config.yaml
model: "segmentation model"
dataset: "aerial photos of the United States (SatlasPretrain)"
train_examples: 50862
image_size: 48
crop_scale_min: 0.7
horizontal_flip: false
translate: 0.06
color_jitter: 0.1
num_classes: 8
encoder_arch: "vit"
encoder_norm: "layernorm"
encoder_norm_position: "pre"
encoder_activation: "gelu"
encoder_mlp_ratio: 4
encoder_head_dim: 32
encoder_fused_qkv: true
encoder_bias: "all"
encoder_qk_norm: false
encoder_parallel_block: false
encoder_inner_norm: false
encoder_drop_path: 0.15
encoder_patch_size: [8, 8]
encoder_conv_stem: true
encoder_layers: 8
encoder_width: 160
encoder_positions: "learned"
decoder_norm: "batchnorm"
decoder_activation: "silu"
decoder_widths: [48, 96, 96, 96]
decoder_blocks_per_level: 2
decoder_block: "basic"
decoder_attention: true
decoder_upsampling: "transposed_conv"
init: "kaiming_normal"
residual_init: "none"
optimizer: "adamw"
lr: 0.0023
beta1: 0.9
beta2: 0.99
eps: 1e-06
steps: 19800
batch_size: 384
epochs: 149.5
lr_schedule: "linear"
final_lr_fraction: 0.1
warmup_steps: 990
weight_decay: 0.2
Rows from block 6 of the encoder, named by matrix and row number. Rows with one number belong to one attention dimension. Each number is 200 + 20 x the weight over its row's rms, rounded and kept within 0 to 999. All counts start at 0. After the name is the row's rms in percent of the matrix's.
# q: attention query, key and value (stacked) (encoder.blocks.6.attn.qkv.weight, 480x160, the q third), inputs 80-159
# k: attention query, key and value (stacked) (encoder.blocks.6.attn.qkv.weight, 480x160, the k third), inputs 80-159
q.70,101,221,236,193,228,177,206,198,220,201,203,179,201,208,217,232,193,186,200,223,261,212,226,179,211,245,196,194,160,185,178,187,207,212,215,171,207,207,186,174,211,213,194,223,205,197,197,194,198,177,195,211,174,217,243,176,178,205,216,185,214,217,187,189,210,177,199,194,208,254,188,226,186,221,204,203,206,176,215,177,197
k.70,106,207,235,235,246,167,199,191,207,193,192,182,176,193,212,194,212,189,188,166,194,202,205,234,172,191,224,213,209,214,216,196,191,172,200,233,184,193,183,191,171,202,210,190,218,186,181,183,217,224,221,181,181,221,203,199,216,222,181,190,195,203,211,206,186,191,194,166,192,204,258,171,221,181,192,252,203,229,200,226,148
q.71,094,218,219,188,222,156,195,195,209,211,212,173,194,210,220,228,193,191,204,219,238,226,224,183,210,253,210,193,160,189,183,192,185,211,214,175,208,202,176,174,219,203,190,226,192,185,216,180,203,158,206,212,168,229,253,181,181,210,208,186,203,209,204,181,217,173,198,197,208,253,191,240,180,225,210,207,210,189,197,174,202
k.71,098,217,210,240,229,174,196,199,207,191,191,176,184,186,211,191,194,207,195,162,199,184,188,212,159,180,230,204,208,209,218,210,199,184,195,234,190,192,193,186,173,205,216,196,233,190,174,185,213,209,214,172,189,214,193,201,219,214,188,201,196,198,203,210,181,179,203,174,200,210,258,164,218,191,199,255,205,221,197,235,164
q.72,120,209,224,213,219,220,209,209,224,210,192,171,188,192,202,207,190,195,175,207,229,195,195,191,217,202,190,195,182,189,182,181,235,224,212,193,214,193,197,194,169,232,199,216,193,199,194,213,197,242,176,218,199,182,201,194,184,181,233,186,244,204,182,220,211,231,196,202,181,237,176,204,213,213,179,202,202,171,230,209,175
k.72,121,196,264,188,221,162,227,186,218,202,189,225,202,211,226,201,238,165,189,197,204,219,249,218,215,195,174,191,223,199,199,213,198,185,211,219,168,220,194,199,240,170,169,201,177,215,193,201,206,229,213,210,177,211,219,189,193,185,184,180,199,225,195,201,205,221,208,184,185,183,207,193,211,207,194,182,197,214,180,217,186
q.73,103,193,207,193,196,227,217,215,209,197,187,194,202,194,190,181,216,207,181,195,182,181,202,198,217,177,178,207,212,210,194,199,216,209,183,229,194,192,224,207,184,193,201,193,204,203,184,229,200,280,181,208,225,172,166,226,209,181,204,191,213,212,181,226,194,256,200,198,192,182,196,183,220,195,189,186,192,191,216,226,186
k.73,102,178,215,168,185,204,209,198,195,211,206,245,212,216,208,200,231,178,207,208,196,221,228,207,241,185,161,196,212,190,197,218,192,203,209,203,190,215,200,211,244,185,166,197,158,222,224,224,197,206,203,219,198,192,208,176,180,181,201,191,196,202,200,191,213,227,204,216,187,179,172,214,192,213,196,160,188,193,188,178,221
q.74,111,207,210,212,196,238,209,211,215,221,184,172,183,186,186,190,190,201,174,194,191,180,180,191,213,177,193,187,206,195,190,188,225,221,196,203,210,196,210,213,169,217,213,204,180,192,193,220,204,265,181,219,210,177,177,208,199,174,224,197,241,192,189,227,211,252,191,211,170,209,168,203,220,200,174,197,205,178,218,220,186
k.74,114,195,236,171,192,189,220,192,218,210,193,233,210,219,218,206,228,173,198,211,206,217,241,198,222,191,165,182,222,188,188,215,204,201,213,205,175,221,205,199,256,172,162,205,168,223,205,207,202,214,203,223,183,203,215,186,185,167,201,189,205,215,192,197,206,225,208,202,189,185,178,212,196,218,198,165,196,191,175,204,215
q.75,109,218,234,194,226,190,211,197,218,213,197,164,197,198,209,218,195,188,182,227,241,208,224,172,232,238,184,195,157,190,174,181,209,224,211,175,207,198,191,181,203,217,199,218,193,191,200,209,196,204,190,223,190,199,233,184,175,188,216,178,234,214,183,198,224,208,191,201,191,248,176,231,198,225,191,195,198,180,229,186,192
k.75,109,202,256,210,236,150,220,190,211,204,186,213,181,203,223,191,236,173,191,157,197,211,226,253,192,170,198,205,227,207,212,217,181,178,205,249,172,216,183,193,210,183,188,191,197,201,187,195,219,232,221,193,172,220,204,180,206,203,178,190,191,208,204,208,192,210,204,167,197,193,251,179,224,188,190,223,192,229,177,221,159
q.76,099,217,228,189,221,172,205,190,204,200,204,197,210,204,214,226,197,182,210,230,253,216,233,174,219,247,185,195,158,184,183,191,194,210,214,162,198,213,184,178,235,203,201,206,209,199,199,193,192,155,204,213,182,221,250,166,179,208,197,186,205,213,196,173,218,166,196,197,211,236,193,233,176,220,208,196,194,193,211,164,213
k.76,104,211,217,229,236,179,195,197,196,200,197,174,164,192,198,191,199,204,196,158,192,195,186,242,171,190,234,216,200,217,218,190,179,184,196,222,198,192,181,188,151,210,230,185,221,175,189,184,218,217,217,179,186,221,195,202,217,226,184,200,190,190,210,206,186,193,187,172,208,213,255,183,220,175,196,252,197,223,204,210,153
q.77,101,185,168,206,173,226,193,206,191,204,194,207,193,193,183,172,206,216,195,173,139,186,172,220,188,154,209,201,244,216,217,210,198,190,184,232,196,191,217,227,180,187,205,187,188,200,205,206,209,235,201,191,220,185,154,231,221,192,193,214,192,184,210,220,188,231,200,207,188,155,205,179,221,178,193,201,203,213,183,229,198
k.77,106,192,175,169,157,230,203,205,202,205,204,224,230,210,196,209,196,201,208,236,206,201,206,160,226,204,170,181,199,182,182,209,216,222,204,176,206,209,220,209,243,193,178,213,179,221,216,216,186,181,183,223,214,180,199,199,182,171,220,206,210,202,188,194,211,209,209,231,198,191,145,223,180,224,206,150,200,170,195,186,250
q.78,113,211,206,216,197,232,204,213,221,223,190,161,177,190,187,196,182,203,173,187,195,181,172,195,202,176,209,184,208,191,188,187,230,219,199,202,217,195,204,212,159,226,211,217,174,190,198,211,207,254,181,215,200,183,177,208,199,179,235,203,243,187,192,231,207,244,194,213,171,221,164,204,222,199,175,204,216,169,213,222,183
k.78,116,198,238,178,194,184,220,191,226,205,189,226,214,218,224,208,225,174,193,216,207,215,245,184,215,196,167,177,222,187,186,216,212,198,212,205,173,219,209,199,261,171,158,211,174,224,198,203,200,214,202,223,181,204,217,193,187,164,202,186,210,221,194,200,203,219,215,201,184,186,179,206,196,223,198,167,203,192,174,217,214
q.79,109,198,197,186,210,160,195,190,190,177,215,227,220,215,218,216,213,197,226,211,223,223,228,205,191,229,201,212,188,203,205,211,179,182,207,195,189,205,190,183,233,184,185,199,225,210,204,181,195,139,216,182,185,224,229,187,195,227,178,199,161,216,205,172,191,148,209,186,236,199,232,199,180,204,227,201,193,217,186,177,213
k.79,114,203,173,233,215,207,180,206,181,191,207,168,186,181,185,192,177,224,201,184,190,184,163,211,178,207,236,220,180,215,216,185,192,195,189,199,221,178,192,199,141,227,238,191,229,175,197,194,202,191,203,175,214,202,186,213,215,235,194,207,194,185,211,202,192,177,190,195,208,214,230,186,208,179,201,240,203,214,225,198,177
q.80,110,172,177,196,176,221,203,197,173,188,198,241,211,193,183,168,218,210,209,195,151,187,196,210,200,167,182,211,227,217,216,215,186,185,182,223,183,199,221,219,211,173,201,165,212,211,196,217,195,222,209,192,233,176,166,214,219,197,169,206,178,193,204,195,193,216,203,198,200,135,222,171,207,186,202,187,181,234,196,211,212
k.80,113,181,158,161,162,242,193,210,173,212,215,219,208,205,172,198,191,216,220,216,199,204,178,200,236,205,186,209,183,193,188,196,187,226,195,165,227,202,205,213,199,212,210,196,179,202,235,220,185,175,180,211,224,180,191,190,189,201,213,214,196,181,197,192,217,212,189,230,215,195,151,239,185,200,205,156,184,181,209,142,240
q.81,108,183,164,202,171,214,192,202,184,197,199,225,202,197,186,175,208,214,209,174,144,188,178,220,181,159,210,204,243,215,222,217,189,181,183,228,190,196,214,222,197,179,205,181,197,204,204,198,206,210,209,185,217,195,163,225,225,202,182,218,174,186,216,207,184,210,204,204,200,145,215,177,211,178,204,199,201,223,175,220,209
k.81,112,194,152,176,153,246,189,210,193,203,211,205,223,203,183,207,177,219,213,236,206,193,183,154,218,211,188,186,185,186,184,200,215,229,198,164,222,198,219,210,216,208,197,211,190,209,220,214,184,170,179,217,224,178,194,207,185,184,225,214,208,191,191,193,209,199,203,237,205,202,146,227,175,219,209,160,201,165,208,178,250
q.82,107,171,183,192,189,212,208,212,182,177,207,226,202,200,195,173,222,222,196,189,158,193,200,225,194,173,193,225,221,221,212,215,193,184,181,250,189,186,219,203,189,178,177,179,222,209,191,219,196,249,196,186,227,167,166,230,220,199,188,200,175,207,192,208,182,227,214,183,207,157,236,151,215,193,205,192,184,223,197,224,189
k.82,110,171,167,169,170,224,198,209,169,200,218,236,230,195,190,197,206,208,218,221,199,209,191,194,249,203,167,218,186,191,199,213,198,213,194,177,218,199,207,219,223,208,186,203,176,220,225,231,170,174,180,202,232,167,199,178,186,203,204,201,190,195,197,189,224,206,206,228,196,180,157,214,190,214,204,149,186,198,212,154,243
q.83,119,227,212,217,208,215,197,195,225,230,181,154,186,189,195,213,177,180,185,201,221,199,184,177,216,203,205,172,192,183,187,179,222,227,216,164,216,206,189,209,183,231,229,220,166,188,210,193,205,195,193,222,186,211,211,180,182,182,224,198,251,187,205,214,221,212,180,221,169,240,152,241,205,203,177,207,215,168,211,196,197
k.83,126,218,264,200,210,170,225,186,243,205,177,202,191,218,226,210,220,172,182,197,208,201,245,198,184,191,192,164,231,195,192,205,207,195,216,220,164,222,200,186,236,166,178,204,192,205,181,183,223,234,217,219,164,226,212,212,198,167,198,193,212,223,189,207,188,218,208,185,196,201,211,198,206,209,196,200,208,192,169,247,184
q.84,100,193,196,207,188,236,207,212,202,211,190,186,186,188,183,175,200,211,175,187,164,180,180,203,207,165,194,201,217,208,199,198,215,210,186,225,204,190,216,215,168,203,204,193,188,194,192,223,202,273,186,210,224,169,161,226,210,176,214,200,222,191,190,228,201,257,197,207,176,186,186,184,222,193,179,194,199,194,212,230,185
k.84,106,189,213,166,178,201,216,197,206,208,198,239,219,216,211,205,223,180,205,219,206,216,230,190,232,193,160,187,214,184,187,218,205,209,209,196,185,218,207,206,257,180,163,208,168,226,213,214,192,201,194,222,196,191,211,182,183,169,205,194,204,210,193,194,212,221,210,212,192,183,164,215,191,221,201,153,193,189,181,189,231
q.85,109,207,196,217,188,233,199,213,217,225,191,164,176,191,183,191,182,208,175,177,176,180,164,202,194,165,217,185,220,198,195,192,224,213,194,210,217,194,207,218,157,220,212,215,170,188,202,210,211,253,186,210,203,184,166,215,205,181,232,209,234,180,200,233,201,246,195,215,171,209,169,198,224,192,174,207,219,174,202,228,184
k.85,114,197,224,177,183,193,218,193,225,205,190,226,221,218,220,209,218,178,195,224,209,211,238,172,215,198,167,174,220,184,182,216,218,202,211,199,177,217,214,201,264,173,158,214,175,225,200,204,196,206,197,225,187,199,214,195,185,160,208,190,214,219,192,198,205,216,216,209,184,187,168,208,191,227,200,163,205,185,176,215,225
q.86,113,209,169,217,177,224,185,203,215,222,182,178,184,193,186,188,187,200,190,163,159,186,154,213,187,159,225,182,244,200,213,194,214,200,196,205,210,199,206,231,173,211,231,206,165,192,211,192,214,210,198,198,197,210,166,217,216,189,208,218,217,177,223,231,195,223,188,222,177,182,178,208,221,173,186,211,222,190,176,222,200
k.86,112,211,197,182,164,217,209,200,229,204,193,206,224,216,208,216,195,191,196,240,213,194,222,143,200,206,180,157,211,183,177,207,226,219,210,188,192,213,223,201,250,179,173,218,189,216,196,201,201,196,193,229,194,196,205,216,183,158,222,204,220,212,184,198,200,209,214,224,195,203,158,213,176,225,204,167,215,162,186,224,237
q.87,100,198,209,187,215,163,199,189,186,184,214,223,218,209,218,218,209,192,224,224,233,223,234,194,203,241,192,209,172,196,198,204,178,190,209,181,190,208,186,178,240,188,187,195,222,205,204,186,191,138,215,194,187,221,244,176,189,220,179,193,173,214,204,164,202,150,206,187,226,209,223,211,174,213,222,198,188,217,196,168,215
k.87,106,206,184,228,221,199,185,205,183,194,205,169,178,182,186,191,181,221,201,173,193,187,165,226,177,201,237,223,184,215,217,186,186,193,189,205,217,182,188,196,140,224,239,189,229,174,193,191,204,198,203,175,207,204,189,207,217,235,191,208,189,185,207,205,192,181,189,186,213,214,237,187,213,177,200,242,198,218,219,197,171
q.88,111,204,212,211,197,241,210,209,215,218,180,177,187,186,185,189,193,199,176,196,192,178,183,189,217,176,187,188,207,196,192,188,226,221,197,201,208,197,213,214,172,216,216,200,183,195,192,222,203,265,180,219,213,176,176,207,199,173,220,195,241,193,188,228,210,252,191,211,170,204,169,203,220,198,174,196,202,180,221,219,188
k.88,114,195,236,169,193,191,220,191,217,211,193,234,208,220,215,207,230,171,198,210,205,218,241,203,224,191,166,183,221,189,188,213,202,201,213,203,176,222,203,201,251,173,164,203,168,221,208,206,203,216,204,223,183,203,214,185,184,169,200,191,205,214,192,197,207,227,204,203,191,185,178,215,196,215,197,165,195,190,177,199,214
q.89,099,217,202,192,204,169,180,195,210,216,215,184,187,214,205,229,190,196,219,198,219,224,205,198,184,224,232,174,205,197,195,209,180,196,216,187,201,208,187,199,211,188,190,239,185,188,232,160,220,147,214,198,154,235,228,190,195,222,207,206,185,198,212,187,198,161,199,199,210,236,188,234,183,201,215,218,229,180,166,187,209
k.89,100,216,187,250,219,210,177,197,219,182,187,164,195,187,203,204,175,215,193,189,193,173,180,171,155,198,228,193,203,205,211,192,224,189,199,208,197,179,210,191,171,212,222,204,231,190,184,180,210,199,211,182,200,210,184,228,218,203,201,203,217,199,210,208,175,165,199,192,186,210,229,179,206,199,206,255,223,202,203,241,179
q.90,119,182,182,185,183,189,197,191,171,184,206,243,218,204,198,185,218,206,225,201,169,202,213,206,194,196,192,212,213,215,219,218,165,177,185,209,181,206,209,205,237,164,200,171,218,206,199,200,198,174,220,187,215,206,197,206,216,213,160,205,156,201,212,178,192,180,204,195,217,150,230,190,186,190,218,191,185,237,181,192,224
k.90,124,198,134,198,179,241,176,213,170,204,216,186,194,191,166,194,169,233,217,197,196,189,149,201,199,202,219,218,174,203,202,186,189,218,189,178,236,184,201,205,155,232,235,192,214,185,218,205,194,172,187,190,226,187,180,200,204,221,211,222,194,170,204,196,203,188,184,215,221,212,189,215,190,187,205,209,192,190,223,160,216
q.91,111,220,228,199,217,217,210,200,237,210,169,171,205,192,201,214,201,186,184,210,226,195,208,174,235,208,173,187,183,189,180,172,229,228,204,176,206,205,211,194,197,217,230,207,190,201,189,219,200,231,181,223,198,201,209,189,187,175,216,181,246,214,189,222,212,231,183,212,176,219,165,230,214,200,181,191,201,171,222,197,196
k.91,115,201,259,190,212,178,219,186,221,215,191,221,187,221,215,202,242,159,191,192,201,218,246,227,207,177,183,180,225,200,197,213,185,191,213,231,171,221,188,203,227,173,175,191,170,205,206,200,226,235,222,222,172,217,209,189,185,183,192,193,200,206,191,199,198,229,195,191,196,193,214,206,200,199,190,197,192,194,182,212,179
q.92,104,216,200,195,210,161,190,192,202,196,217,197,204,214,217,228,192,195,220,205,231,220,211,198,182,229,222,195,185,191,197,205,187,193,211,182,200,208,178,183,219,201,193,221,203,197,211,173,204,129,215,191,167,234,236,181,190,224,203,206,181,202,212,178,198,144,205,195,223,227,207,217,181,208,219,210,211,196,179,178,212
k.92,107,213,187,242,220,195,183,202,201,187,198,157,187,184,198,197,174,222,194,186,195,180,174,193,162,207,240,207,189,212,211,187,203,190,191,204,210,179,196,191,156,219,229,201,234,176,183,184,205,197,206,178,201,210,193,222,217,221,196,201,201,194,211,207,184,172,200,188,200,217,235,178,210,189,201,247,214,212,213,224,173
q.93,121,186,187,182,193,174,199,187,173,181,211,240,221,209,206,196,219,201,226,209,187,212,224,203,196,214,191,213,200,212,213,217,164,179,193,205,181,205,202,194,241,166,191,179,222,208,202,192,195,157,222,186,206,211,213,200,207,217,161,200,154,207,208,172,194,165,206,190,226,167,234,195,181,198,225,192,185,235,184,184,222
k.93,123,200,149,215,196,226,177,212,171,198,213,178,189,185,173,192,172,231,212,186,193,185,151,211,189,200,229,222,176,208,211,185,188,208,188,189,230,181,194,203,145,232,239,190,223,180,208,201,197,180,193,180,223,193,180,204,211,231,203,217,192,176,207,198,198,181,185,205,218,213,211,201,200,180,204,226,195,203,224,174,197
q.94,100,212,214,192,221,161,198,193,204,187,214,204,212,213,222,230,198,190,219,216,249,221,225,194,194,240,206,203,171,190,193,201,193,195,214,178,199,209,181,175,224,203,189,215,217,204,202,181,195,141,207,194,172,229,243,175,186,224,200,196,183,215,201,176,198,150,206,189,227,232,212,212,179,215,220,205,201,197,195,173,208
k.94,108,208,198,238,230,189,185,200,193,190,201,163,180,184,196,193,185,216,194,176,192,188,178,214,169,205,238,217,188,217,216,187,193,185,192,210,209,181,188,193,148,218,231,192,229,175,187,187,208,203,210,175,200,212,194,214,218,232,189,199,193,194,212,205,188,179,193,182,202,214,245,177,214,181,197,249,206,221,217,215,163
q.95,121,175,188,186,189,190,201,194,168,175,211,250,218,205,202,183,221,209,221,207,176,200,219,209,194,199,185,221,204,216,216,219,169,177,187,217,181,201,210,198,232,167,186,169,228,211,194,206,194,186,216,186,219,193,197,208,214,212,162,200,155,207,202,176,191,181,211,186,221,153,241,175,187,197,220,190,179,241,192,195,215
k.95,126,191,141,196,189,232,179,213,161,201,218,192,195,188,166,190,175,230,218,193,195,195,149,216,208,204,216,231,172,205,206,186,186,212,186,178,236,184,196,207,152,234,235,191,211,187,218,209,187,173,185,184,230,183,183,192,205,232,204,215,189,174,207,195,208,188,184,210,219,206,192,211,196,183,203,206,188,203,226,151,212
q.96,103,185,181,184,184,183,191,204,189,221,203,198,202,185,249,158,161,219,173,204,221,216,191,211,215,250,195,196,201,181,233,181,188,182,204,193,234,174,176,186,214,227,186,191,202,185,181,221,200,154,166,199,184,228,199,224,213,200,191,194,194,209,234,218,232,173,204,200,209,227,198,196,199,221,203,197,215,215,190,213,201
k.96,104,216,238,194,207,189,199,206,220,188,180,220,229,197,214,180,212,240,202,179,216,194,229,205,222,200,175,204,222,202,215,219,197,196,170,220,190,183,194,218,218,196,175,180,248,206,156,209,226,234,192,154,219,209,173,217,227,213,188,182,218,242,208,201,207,217,210,184,205,188,182,187,211,207,200,216,189,221,180,215,192
q.97,099,190,181,180,183,190,191,195,185,218,206,199,200,186,247,163,166,216,183,195,223,216,188,209,216,244,198,191,200,185,238,177,185,187,199,195,229,182,170,190,212,233,191,189,200,183,174,228,206,144,168,193,186,233,196,220,211,198,191,198,199,216,231,211,236,169,197,201,215,228,194,197,193,209,203,196,212,211,187,205,206
k.97,103,222,236,181,210,197,199,202,217,186,181,221,223,200,210,185,211,234,210,172,221,185,232,209,228,199,172,201,222,203,208,208,200,198,173,221,189,187,196,213,208,193,183,182,242,210,150,210,228,233,187,150,223,209,172,217,219,210,180,184,218,247,201,200,209,218,191,184,210,189,183,198,206,195,205,218,191,220,180,205,196
q.98,095,215,220,208,229,190,203,186,226,169,206,196,206,216,193,238,245,173,219,199,190,219,232,185,164,186,221,185,198,210,176,193,206,181,193,221,173,217,199,208,188,185,222,186,227,217,179,181,211,194,228,222,154,237,217,192,187,221,205,216,178,216,211,199,162,202,207,196,214,210,217,193,192,165,203,213,215,185,177,201,196
k.98,093,188,220,171,192,208,214,206,200,219,210,223,182,223,158,202,196,193,203,207,226,222,214,207,197,191,204,170,209,201,153,178,224,207,208,196,231,240,208,198,193,195,215,217,209,197,168,188,227,214,196,213,193,223,192,162,196,227,218,214,209,176,186,187,193,214,200,190,221,210,194,223,173,153,196,188,206,165,189,169,201
q.99,078,187,195,202,182,222,201,214,192,228,184,197,196,188,178,190,181,224,200,201,211,176,184,189,211,181,197,215,201,221,186,221,191,229,191,188,209,196,218,197,202,202,187,231,162,170,238,210,205,236,187,186,251,161,188,207,204,178,210,188,224,175,176,197,221,206,185,210,184,176,193,213,204,223,196,187,177,190,220,188,194
k.99,085,200,164,217,205,195,190,188,190,192,204,174,213,182,234,215,198,190,190,215,167,195,178,189,193,218,203,229,181,194,233,197,191,192,215,183,181,173,200,174,209,198,199,193,171,208,247,193,147,170,206,222,192,176,234,219,192,167,192,193,180,198,212,212,204,185,201,217,178,196,207,192,219,243,202,191,207,218,213,222,218
q.100,087,201,222,199,208,198,223,208,207,211,177,199,201,206,167,214,217,178,211,199,203,187,200,184,210,157,180,201,202,214,161,223,217,225,209,200,178,231,231,206,208,163,203,231,187,221,235,176,192,266,207,215,215,163,203,169,190,181,196,183,213,182,168,196,185,242,202,202,180,173,192,219,204,206,186,206,191,180,216,194,206
k.100,089,199,160,218,200,188,204,201,199,211,196,156,183,191,218,222,175,163,180,219,178,204,163,182,169,211,223,200,180,186,195,184,208,190,209,181,196,209,207,185,193,195,221,225,159,195,246,185,161,176,204,243,169,182,230,197,196,170,207,203,179,188,208,226,188,193,210,217,178,211,213,200,219,215,192,187,214,198,218,215,210
q.101,095,216,216,209,229,184,209,191,221,171,199,202,202,218,186,236,242,167,223,202,190,216,229,189,173,178,213,185,195,210,164,201,214,192,208,216,171,224,208,204,187,170,224,196,228,226,191,160,197,208,230,221,164,217,222,179,191,222,199,205,174,209,203,196,165,213,208,189,203,196,218,203,197,173,209,219,206,190,186,203,198
k.101,091,175,212,195,189,205,217,209,195,229,210,215,174,219,152,199,190,178,193,214,212,220,195,207,185,184,213,172,201,193,152,188,225,203,211,186,235,245,208,203,191,206,224,217,190,192,191,189,219,214,205,231,185,219,192,154,197,219,228,220,206,159,187,192,183,216,215,201,209,207,197,216,183,156,185,181,209,165,207,175,195
q.102,108,179,185,176,185,181,195,205,190,226,199,201,205,185,249,155,163,217,173,204,226,218,192,210,223,248,187,196,202,183,231,181,190,184,208,193,234,177,182,185,221,221,184,194,199,192,185,219,198,161,161,203,184,224,200,220,213,195,187,188,196,210,232,218,233,177,205,202,204,223,196,199,198,224,200,196,218,210,190,212,205
k.102,109,222,236,197,209,185,202,206,224,190,174,209,226,194,222,184,207,236,195,182,215,192,226,202,218,205,178,202,220,199,212,215,199,194,167,219,186,183,194,219,218,194,175,183,244,205,158,206,222,236,191,158,216,206,176,219,228,206,188,180,221,245,210,207,205,219,213,185,200,191,180,188,217,211,196,218,190,224,182,220,192
q.103,100,184,183,187,184,201,185,197,193,218,213,191,201,188,237,173,174,222,182,199,217,215,193,196,201,238,210,193,202,194,233,179,180,180,185,200,229,176,175,193,211,240,189,189,193,172,175,241,219,148,174,195,186,239,193,227,206,197,207,207,202,209,232,212,225,166,199,212,218,231,195,190,191,200,197,189,217,200,184,202,198
k.103,102,218,237,172,213,202,193,197,215,181,188,225,230,201,213,193,219,234,210,187,227,198,240,204,232,209,166,202,220,207,207,197,206,199,187,221,192,182,198,204,212,190,176,187,248,215,148,203,221,224,185,156,223,207,185,215,209,212,182,180,217,245,200,192,218,212,185,179,214,191,182,201,192,198,214,216,194,211,175,201,201
q.104,100,188,179,180,186,180,190,200,187,214,206,203,202,187,251,160,167,214,178,197,218,219,191,219,221,248,193,196,201,179,236,178,190,183,211,194,233,178,173,187,213,226,190,185,207,192,180,216,195,146,169,198,180,231,200,221,212,204,187,195,192,214,235,216,231,171,201,195,209,225,200,200,197,215,207,199,215,217,189,212,205
k.104,102,215,238,195,203,194,201,208,218,193,180,222,223,199,208,177,210,237,204,174,218,189,226,207,221,193,177,199,222,199,208,220,196,200,168,220,192,188,191,223,213,203,177,176,245,203,153,214,234,237,193,153,223,212,165,214,225,214,191,187,223,237,205,199,205,218,205,186,207,189,181,190,208,201,197,218,186,219,182,209,190
q.105,094,204,213,207,209,187,219,215,202,200,180,210,201,206,175,204,205,187,196,209,190,186,201,209,212,177,174,212,201,198,172,220,223,215,225,193,189,214,229,199,202,158,200,217,202,232,232,158,170,262,211,209,218,152,206,174,202,196,188,181,200,180,174,200,183,237,211,188,169,167,201,211,216,222,199,209,190,206,223,208,202
k.105,096,184,167,246,189,185,205,208,195,215,200,165,181,189,208,201,181,174,179,218,170,204,159,186,164,198,231,203,179,191,207,218,190,197,203,183,201,204,198,205,199,212,209,212,163,184,256,200,176,183,217,238,177,187,213,199,202,186,218,208,186,170,212,216,183,190,231,223,177,207,216,181,222,223,183,188,204,199,228,220,191
q.106,113,196,170,188,183,180,197,205,170,213,200,212,193,185,234,152,148,219,179,198,214,198,179,241,230,249,186,205,195,173,238,189,194,201,227,181,233,178,180,186,195,214,193,187,207,199,191,192,173,158,170,182,215,187,195,216,224,212,174,189,187,206,209,207,242,176,197,182,200,204,207,202,207,234,224,200,190,239,209,210,202
k.106,107,201,216,233,192,192,197,205,200,195,187,219,223,190,204,159,209,235,206,167,183,173,199,210,215,176,188,220,211,203,236,253,170,205,166,209,191,178,184,232,214,219,182,158,220,194,191,234,221,224,212,158,230,203,159,220,228,209,195,196,215,212,208,196,201,208,221,205,192,175,191,170,229,222,188,212,177,232,206,217,183
q.107,086,189,185,195,172,214,190,207,181,222,200,196,197,182,220,166,157,232,174,199,210,190,169,215,229,226,187,213,205,185,243,199,190,208,197,185,227,173,189,199,217,230,175,207,181,176,205,239,202,196,174,180,231,182,181,218,206,181,196,192,229,189,201,205,237,191,195,204,198,209,184,194,208,229,190,188,191,213,216,200,200
k.107,082,230,190,205,207,188,186,199,209,170,187,186,225,183,242,200,209,227,211,178,191,178,206,195,212,215,189,225,204,206,252,219,172,196,183,218,166,159,190,203,208,189,176,186,217,208,200,209,190,189,196,161,211,186,202,250,209,184,172,184,191,244,213,210,212,187,189,195,193,196,205,179,217,238,212,221,194,236,188,228,203
q.108,080,212,203,195,213,193,188,179,211,168,221,198,202,212,218,219,225,183,212,189,190,223,214,202,185,210,214,186,201,190,217,178,199,178,198,217,188,204,177,210,194,212,214,168,230,215,163,207,209,153,213,207,153,249,204,207,190,220,202,221,183,230,228,200,184,184,203,201,226,228,208,190,190,165,202,207,221,200,172,204,206
k.108,089,204,234,168,199,213,206,206,207,205,201,230,190,221,170,192,205,213,216,182,235,204,228,215,214,186,192,176,220,206,170,190,209,210,190,215,214,222,199,211,193,200,199,201,228,195,148,204,247,224,190,176,211,225,175,183,200,226,203,207,221,205,185,185,201,214,184,179,226,205,189,220,175,159,205,208,194,183,180,172,192
q.109,087,193,206,192,199,183,223,219,197,236,170,202,194,188,197,174,179,202,180,209,213,187,192,209,219,195,174,205,204,205,182,217,206,214,219,187,207,203,223,185,218,166,183,232,179,208,238,171,185,257,187,213,218,158,207,183,203,171,182,172,208,172,176,212,208,227,201,190,168,177,194,222,210,240,198,206,195,201,218,209,200
k.109,091,201,165,234,192,177,198,207,204,208,190,158,205,183,233,208,182,190,180,213,172,198,167,174,178,208,213,215,180,186,218,215,195,190,187,190,191,187,203,197,209,202,203,206,176,199,239,202,163,190,203,221,180,180,213,216,213,175,208,195,181,202,223,228,192,203,232,226,172,203,204,180,233,239,182,189,209,214,218,234,209
q.110,107,190,210,184,203,173,221,219,199,222,172,210,202,193,213,173,187,191,173,208,202,208,192,220,232,206,157,203,209,185,195,206,221,202,234,191,206,206,218,190,231,161,187,221,200,238,228,166,169,250,189,223,195,167,213,172,202,175,173,168,204,185,195,216,201,234,214,185,162,181,188,221,210,233,192,214,210,208,209,219,212
k.110,100,211,179,242,192,174,201,219,219,215,180,148,190,184,233,205,174,189,178,204,191,195,170,170,169,201,225,198,187,183,207,223,195,192,166,205,188,194,199,218,201,210,197,216,186,186,219,210,189,206,200,210,176,186,193,219,218,182,215,197,194,211,222,234,183,211,232,222,176,213,202,177,233,230,177,203,206,212,217,239,189